config.toml
dataset = "single notes of musical instruments (NSynth)"
hidden_act = "hardswish"
loss = "cross_entropy"
eps = 1e-08
max_grad_norm = 1.0
ema_decay = 0.99
Rows from block 12 of a small sound classifier, named by matrix and row number. Rows with one number belong to one channel. Each number is 128 + 24 x the weight over its row's rms, rounded and kept within 0 to 255. All counts start at 0. Numbers have three digits each.
After each channel's rows are labels from the 100 clips, of 14976, where the channel reaches its highest value: "strongest on" is what is common among them. Only what is clearly more common there than usual is listed. The data: single notes of musical instruments (NSynth).
# convs0: expand pointwise conv (model.blocks.12.convs.0.weight, 800x200x1, standardized in use), inputs 0-66
# convs1: depthwise width-3 conv (model.blocks.12.convs.1.weight, 800x1x3), a 3 kernel
# convs2: project pointwise conv (model.blocks.12.convs.2.weight, 200x800x1, standardized in use, transposed), outputs 0-66

convs0.360:164128132142129083128096122133127121130138125128131126149131089128130133127119160140127115184100082128128128127113119115129178158134126227114105128126127124113128134127130195136124129118094123134131128
convs1.360:135096153
convs2.360:012088139127130130125128127124099138152126124132118128128130126130144134129128127122100128128128129128128126143128128128114128113129128124142180128128121136114128128146126128127154147125145127143128124
strongest on: pitch class G#; pitch class D

convs0.204:128124126127098123129124128129132123153238126129133160128126120128145128125124147161126126102116119142128127128128134126155129143128138136080118158127105141133149128091135160115095127137123139085129128
convs1.204:096154129
convs2.204:127123128128145130148129128128127132130136144129137121129131096128129140127128121129128127175129128128128121137128127129113143112128128127151155128128134167129123128128119116138126168126112128130129139
strongest on: mallet; octave 1

convs0.150:137121124130157101130128128134133122127051131128141224137127127216126128115121167137122116131131134129131126130128130127127122134128131147126137131124128129127128129047170144121047128131114129000128128
convs1.150:122169121
convs2.150:128095128127130128128128128182126128129130127129128128128128128128129128128128255128128128128128128128128127129172128128126128128128137128128144128128126128128128128128128128127128133127132128130128128
strongest on: mallet

convs0.320:140131127126129044128130115128127123155133105128113146139135131128131139128128154135121124163088127128115127128118121150128139163128126148128115124130126128131117134138138155127125127116123128083129128
convs1.320:094151133
convs2.320:128122130131132128128128128127123132133128128130127126128138128129132131129128171128125128104128100127128127129120128128127136127129128127130132128128127127121128128141122128180134132164130128134149125
strongest on: pitch class G#; pitch class D

convs0.523:099128121094118129129142111125110105173146080126123139131114116122156112129114163177094111128121113140138094125111101128131135171127132165119143135127101126126127126123125138121134139104133120131123127
convs1.523:092134148
convs2.523:080129103082130165130146089151115116160153069132145118144117131119157137113102147180080100157130123132144111126102107127133128151130125149121136135114092141136115149135112157113128132087117127122144134
strongest on: pitch class G#; octave 7; guitar

convs0.264:128129126127128127128127127129128128138153128167145128128128116128140128125128131197127096116121125133128129128128128104128137128128136140128128128129130142129128129127128161128102127119125128093130128
convs1.264:094146143
convs2.264:127112130126131131128129128127119132135135124129128118129130125128136153128128126128129128128128129128128130133128128130118128112129128125160140128128126162128128128125117129124126130125107127131130141
strongest on: mallet

convs0.529:125110126113149228142152128108115110196140086127095118102109085138178136138135137134129132133124102110122108125127115116151140135129108150126145125159116167127114135147121162115125170051107117117131126
convs1.529:135156098
convs2.529:146127140132131130128128128128131139139103130128125114128149128142136138142128127126130153255128128128124126130125128128121186117127128129127142112128073135132115125142138207131122130081146161131123128
strongest on: mallet

convs0.243:128130125128128127129127127137130127140175128130141139255129117114138128128128143131127128128113123141147127128125134125128130128121180140128132175130128140131128129128131152120116127116121156075109128
convs1.243:096153136
convs2.243:127121128127131130132128128128126129130134131128128125128128128128131140128128128167128127128128128128128124131128128140122128114128128127143158128128255162128126128129120128191123129126107128130128144
strongest on: octave 1; mallet

convs0.445:133146128134127112136165128141138113124132132128136189127127128129100127130120136137122116147106128128126128107116128090255142151128124142128118142128130127129102138127130138137100127127119136116128127
convs1.445:106114160
convs2.445:128117134132129128122010128127123150128089134130103130128130128128129120128128127127131127127128131128128127135129142128113128121127137125128144128128130123117129126158128123128149130133139136138127122
strongest on: pitch class G#; pitch class D; octave 7

convs0.585:119125123127128252128105128129128127153136125118128126128124129130129134123128127132124128138129128128127119128128128079128128128128128128128133123179128137128128099156124153125131128129125216131129128
convs1.585:146136091
convs2.585:128127130128128128127128128126124129129126135128126128128129128128129135129128128127129128128128128128128129128128129128128128115128128128128145128128127125113128126133128126128135130127138128142128125
strongest on: pitch class D#; octave 5; note: D#5

convs0.375:128086130107130134095151128127122112145122113128126169128092069128179132149127168126128128083080088157107086153143130128114128130129175158106168128128113192129121126100174173112092129111135138049124134
convs1.375:093150122
convs2.375:159160141165146099168131152134142141128130163132133128132165139149128128166123128128126098073126128131125102135152128137122126114124133111128188127128097168153119118139129183166136122177143129149093135
strongest on: octave 1; octave 2; guitar

convs0.534:138111135118139142128129128082121130160130115114055111107121092127132146123139120079138136135137111109124120126120118128181139128133106109128201128149132120113128055129127130120130128122128127163056128
convs1.534:163109117
convs2.534:128128130129128128127128128127126131128071133128127129115129145128129109128128128128128128128128086128128129129128134128125128120129128126126136128128133126106128127169128126128133129128192129133128126
strongest on: pitch class D#

convs0.432:130145127131127120128117128128135122122127136128137129127127128129124127129124139137128124131123129128127128128128128129128138139128126141128110127128130128139128131086128134131102065128126127115128128
convs1.432:151107156
convs2.432:128128132128128128127128128126126138129101130128126136128129127128132124128128128120129127128128129129128129131128130128121128127128130127125159127127128122117129127132128124128151132128151127143127123
strongest on: pitch class G#; pitch class D; octave 7

convs0.635:128130128195128128159128129131128133126127131133128128127130130128113127127129129128128129129125127128128166128128128128128128129128127129128122127129132128128128130129127127128112128130127128114137105
convs1.635:128094151
convs2.635:128120130128128129127000128127111137151092125128122131128128125128145117130128128236129128128128128128127125139128129128099128130130136210128141128128121144127128128147127133127139133126130128130128138
strongest on: octave 1

convs0.507:121124124127128246129131128129128129197135068128079118087119097128154141125128133116125129138128124121125122127127125120128171129128126134128143107149120255127127131130122138128132128122123127130130128
convs1.507:153142098
convs2.507:136127133132129128127128128124127131129083136128121128128132128128128141128128128126129129255128104128127132132128133128116128118128128127127135108128132127103128126142129127128129167089136139133128125
strongest on: pitch class D#