From a checkpoint of a small sound classifier: widths [128, 160, 200].
Rows from block 12 of a small sound classifier, named by matrix and row number. Rows with one number belong to one channel. Each number is 128 + 32 x the weight over its row's rms, rounded and kept within 0 to 255. All counts start at 0. Numbers have three digits each.
After each channel's rows are labels from the 100 clips, of 14976, where the channel reaches its highest value: "top examples" is what is common among them; "loudest" is the band of the loudest frequency at the time of the peak. Only what is clearly more common there than usual is listed. The data: single notes of musical instruments (NSynth). In brackets: how many of the 100.
# convs0: expand pointwise conv (model.blocks.12.convs.0.weight, 800x200x1, standardized in use), inputs 67-133
# convs2: project pointwise conv (model.blocks.12.convs.2.weight, 200x800x1, standardized in use, transposed), outputs 67-133

convs0.439:128136128136131161138125156127147145202151144125129165000032127111136125119120063106214053081070242123135145129101125164097186100144139160151131134128132108131096132108141132128124116154128135096133076
convs2.439:125075127112147109126128127122117128127128129128127117129128129126127130128128128129037128132126127115119255128072107255075114018139128013131225166167126000255131121128126127128117128128129128135127128
top examples: pitch class D (99); octave 4 (37); note: D4 (37); octave 7 (25)
loudest: 250 to 500 Hz (34); 2000 to 4000 Hz (25)

convs0.59:135230145161112171151148147124134113132141127102203142129066117128143124098128115131127130108014127146176093128123188139147162131111128194148005139089128127030114150129173162137128124133121133128124124
convs2.59:128000115085121118093145127146123127123125128190117108129143158129122140183124129133090128164159129128097255118098051131069050000155128066132197228170129137160119115146135136145125122132140156127129143
top examples: pitch class A# (92); note: A#5 (30)
loudest: 2000 to 4000 Hz (26)

convs0.595:126138128141129139131123180054128118100106104038205124133149128000126128031147188129177175129104112128121082128146250129156100138112127139122129097136128138087149127092124180166132132122128115129129150
convs2.595:150114126183128118127132128124096128127128128127128125128128129126128128133128129129000128132127127126137255128084123126074125098246128116135162183104129133098113122127132163128119128127129127133128129
top examples: pitch class D (99); octave 4 (37); note: D4 (37); note: D5 (26)
loudest: 1000 to 2000 Hz (33)

convs0.760:168124143096119162123128117128127086115084119150124101147137134138092141164128106119107148198052050144134140125089243074140131128131119168185104193120110152107115131068167136123136115115113091129213125
convs2.760:158123127129129124124127128051104129127128129114129128128123129068128128125129130129000129128114115124115251128102121124096070246105127029123156062171126165255131119125124115128122128123128110138127130
top examples: pitch class F (100); octave 5 (55); note: F5 (55)
loudest: 500 to 1000 Hz (41)

convs0.428:128131128134140159143000125127146140178148151127129172088077121081140117127112074133136088092082127128135148129052126156046159128151132108180132157128133120138100132112229130128123123146128171084151012
convs2.428:094086128052145117120128124125120127128128130128126113128128129127127132128128127129077127137127127116110255128109099255000100062131172025092203159170245049224148118161126125128123128128129128146255126
top examples: pitch class G (41); octave 7 (27)
loudest: 2000 to 4000 Hz (25)

convs0.186:121187138097153127163129112156139124145142144123159162214093122113119121132124111135186105133128129134132136139073089202058152129143158099132132128128145092126088162109156137067127189135030144144141112
convs2.186:131142126201100127101126073127112128092128244135083129155128133112098124122128128188115097132030128132151128128106159098136213121254175152196124152078073078037038127039235188128118129128146127109128191
top examples: pitch class C# (98); organ (34); note: C#6 (31)
loudest: 1000 to 2000 Hz (29)

convs0.64:126164165114087142140143131162144075124112107136150131140128085157130133139129104116157121137138137149114097128091107163151115128068130138187053156145133164091140140133176161120144120167103204135159079
convs2.64:181112137103131101137120109155128129164134128175093117124118112163138159173129096113120255135212168132113131130071095134104117142037126123108120103148209181136129130255114093084126137132127160210128075
top examples: bass (48); pitch class G (44); pitch class B (25)
loudest: 1000 to 2000 Hz (33)

convs0.46:127123129125105122127128128128079053079055058128129074146144123128125136128209160163123212182128128133127061098255155087249000128057121255124063074128097156107232125170074101124128136124127149137128125
convs2.46:233129129128124128147128128128128058128128096128150128128104108128128129128128128128134128128128147198129120128118127002167130231001000169144067073121068255121117122127129128117129128128127128133128128
top examples: source: synthetic (67); bass (59); pitch class D# (52)
loudest: 1000 to 2000 Hz (31)

convs0.737:162138123126142178147104131156165161158131127149081152092152129153143118160112078051153099116176137127111199140068082141061130113135128072118169155153167138175103119125135123129150124132135154109164095
convs2.737:122138095119130154114135142169152176141138104146075145087113125160166105135116083063144115097201137121122171133151096172108128041118141085110165184144158124149125146167122137159137093137141160088129116
top examples: pitch class F# (100); note: F#4 (28); note: F#6 (25)
loudest: 1000 to 2000 Hz (30)

convs0.254:170221142201100185132128137118132132127109096132110105115163138152147137139119098094083121141135123150177114126100147066140208135113119180163065137044151153036050136112176161168128085109127081104132124
convs2.254:105122094118112126128085144103123105125125090124176123130132136107128130120133159131093142132119115056072042173238126148255044152097122121100136113179152133136235123193048117138121114124131081127000183
top examples: pitch class E (99); note: E5 (33); note: E6 (27)
loudest: 500 to 1000 Hz (31)

convs0.598:120103093119123121113121172136183159183145121114110168050114125142177095096121090091155111082143132123110113131165135119144122130140120140125128130130113126129146118120126124199125044164149176028128144
convs2.598:134167073166116174107127147134128140125125059091129129104120113130143099120126123085147132107205114126132166120203126136121096108158146108107172146132131086133153135158046140164123088140141159080130127
top examples: bass (46); pitch class D# (35); octave 7 (34)
loudest: 2000 to 4000 Hz (29)

convs0.110:133202116184083131108140148113129150134181134129176132128063139119166140111136153177092158128050133132178052117151211088176202137128121190161045124037116119072091129113143142180113085130139080085094170
convs2.110:119147101150061105135102108181134153148150145183109090128115168147141175182124128166143139191094179121103071127128115052158134128143102144155141137125102131081112099101158128142142096169154134045124144
top examples: pitch class C (80); octave 7 (30); note: C7 (25)
loudest: 4000 to 8000 Hz (25)

convs0.40:154128128209107132127128125128116089082058050128173077096164128140118132130128128116128175166131128128126125130137129119252069109104096129128128124135124193135154126157113124186166110116127112129127128
convs2.40:160151128129137128164124128061126177133128128080128128128113129080135128077128129129124128098146114127127108137200131088131120255000000123096129016128128246176203123127071096128117128121127113129000128
top examples: pitch class G (96); acoustic (65); note: G4 (36); note: G3 (30)
loudest: 250 to 500 Hz (34); 500 to 1000 Hz (30)

convs0.713:172124135201120134127128122128128106120102124145123107143143131131106145144128119123119119164126129210128137126104130100144144128138127107166119129124145137101123117092166128124129121126119119100153125
convs2.713:159101126101127122126128129078118129127128130115130130128115130049129127121129131131058127124098123117110249128099122129017117121127127045124154150167125173255146118125122127128122128126127120161125131
top examples: pitch class F (91); octave 5 (41); note: F5 (39)
loudest: 500 to 1000 Hz (30)

convs0.60:126181130165090188125128133130125040111040065125171118150155128128098130129129141182129182171137175135120114128132151141188022128038127190128042126133125137128184132144126127164143121141096171097141097
convs2.60:146179128124163125129127128048127128129128133080128129128126133057128128128128129129119126127122127125131128128123139090128179255148127119111117000126126000218124118117129071128118129121128106128128129
top examples: pitch class D# (54); octave 7 (25)
loudest: 2000 to 4000 Hz (25)

convs0.95:140175144115121180144122126153134023123103103132127118144185125156097130169128110110139125173154133133114147132055083149107109128066126146153093136149154151109130130138148128105130128148124198131245093
convs2.95:131132128106112129163129128188122128128129128187126123128128128173129136186124125127128127147173156158135160125000094129000143124007128155171064137113233182086088166128172136128128128158126134128135079
top examples: pitch class F# (50); pitch class G (36)
loudest: 2000 to 4000 Hz (27)

convs0.525:127119128119128121120127128128128121128105127115127127135152128131131128110129126123138141129150128128117060129230125107140109198123127143128121099137127134091137127131127126169128117132148143089131128
convs2.525:121106133213131102064128128025105126126127128000131127129128123074126128132128129129105128129128121126187173128107128106109223199255128184142141126059113105008029123119147133121070129129128133131128130
top examples: pitch class D# (84); octave 7 (34); note: D#5 (28); note: D#7 (26)
loudest: 2000 to 4000 Hz (33); 1000 to 2000 Hz (29)

convs0.228:125107135127118111128158055117095088099081127113089093167155137105053147188111141150098128168192121142124142121119108127125124138134127145162125132141116139114119140105153139122094121165126155116170134
convs2.228:127167133155142119161090108138135129144114122129066129114132112147126129131105059041134030115203121133098141135062088101128148121150077118165129164148081136128105115088212128113137127125114176148132102
top examples: pitch class E (63); octave 7 (32); mallet (31); note: E7 (28)
loudest: 2000 to 4000 Hz (27)

convs0.201:173141148199129147087130132124122088110102132172122130176196150120088128125131139131089137165139124126129152086126132140128129128153133112147134128127118111125126137065121129145125129095129039145108168
convs2.201:145127127197048218056151133144171132142129127167097137123151144206133128126115096064116109126148128110116197114128114158136126018181155100152177218165089077103128129052133172155200115132069123131119143
top examples: pitch class E (95); note: E5 (27); note: E6 (26)
loudest: 500 to 1000 Hz (30)

convs0.487:131166129255137162142085123128141148165162143133129162061040047076136127126122075123136023098103127128138162129086123173054166128116141180130142153130133103153069132094138128255123076142128132099155125
convs2.487:093083128083140117123192208118111128128128130128128115129128129127128135128128128129075255135127127114113255128096110255005114041143255018128200181161132079228139118134127127127109128128128127138126127
top examples: pitch class D (97); octave 7 (35); note: D7 (32); note: D4 (25)
loudest: 2000 to 4000 Hz (35)

convs0.206:130255137137154147186113131128135143133163129128128141125106128127141127126125110125128126072091126128247129138088127131090225128129131113129110150054146114109013140118153159136121113097128120118129122
convs2.206:100048111110144125120135128127123128124155121159118126109128128126127121128117129083076122128102118046117192146164126172147096000134184076094162245148158098138180126134004109128124128124134104151104128
top examples: pitch class E (95); note: E5 (32)
loudest: 500 to 1000 Hz (31)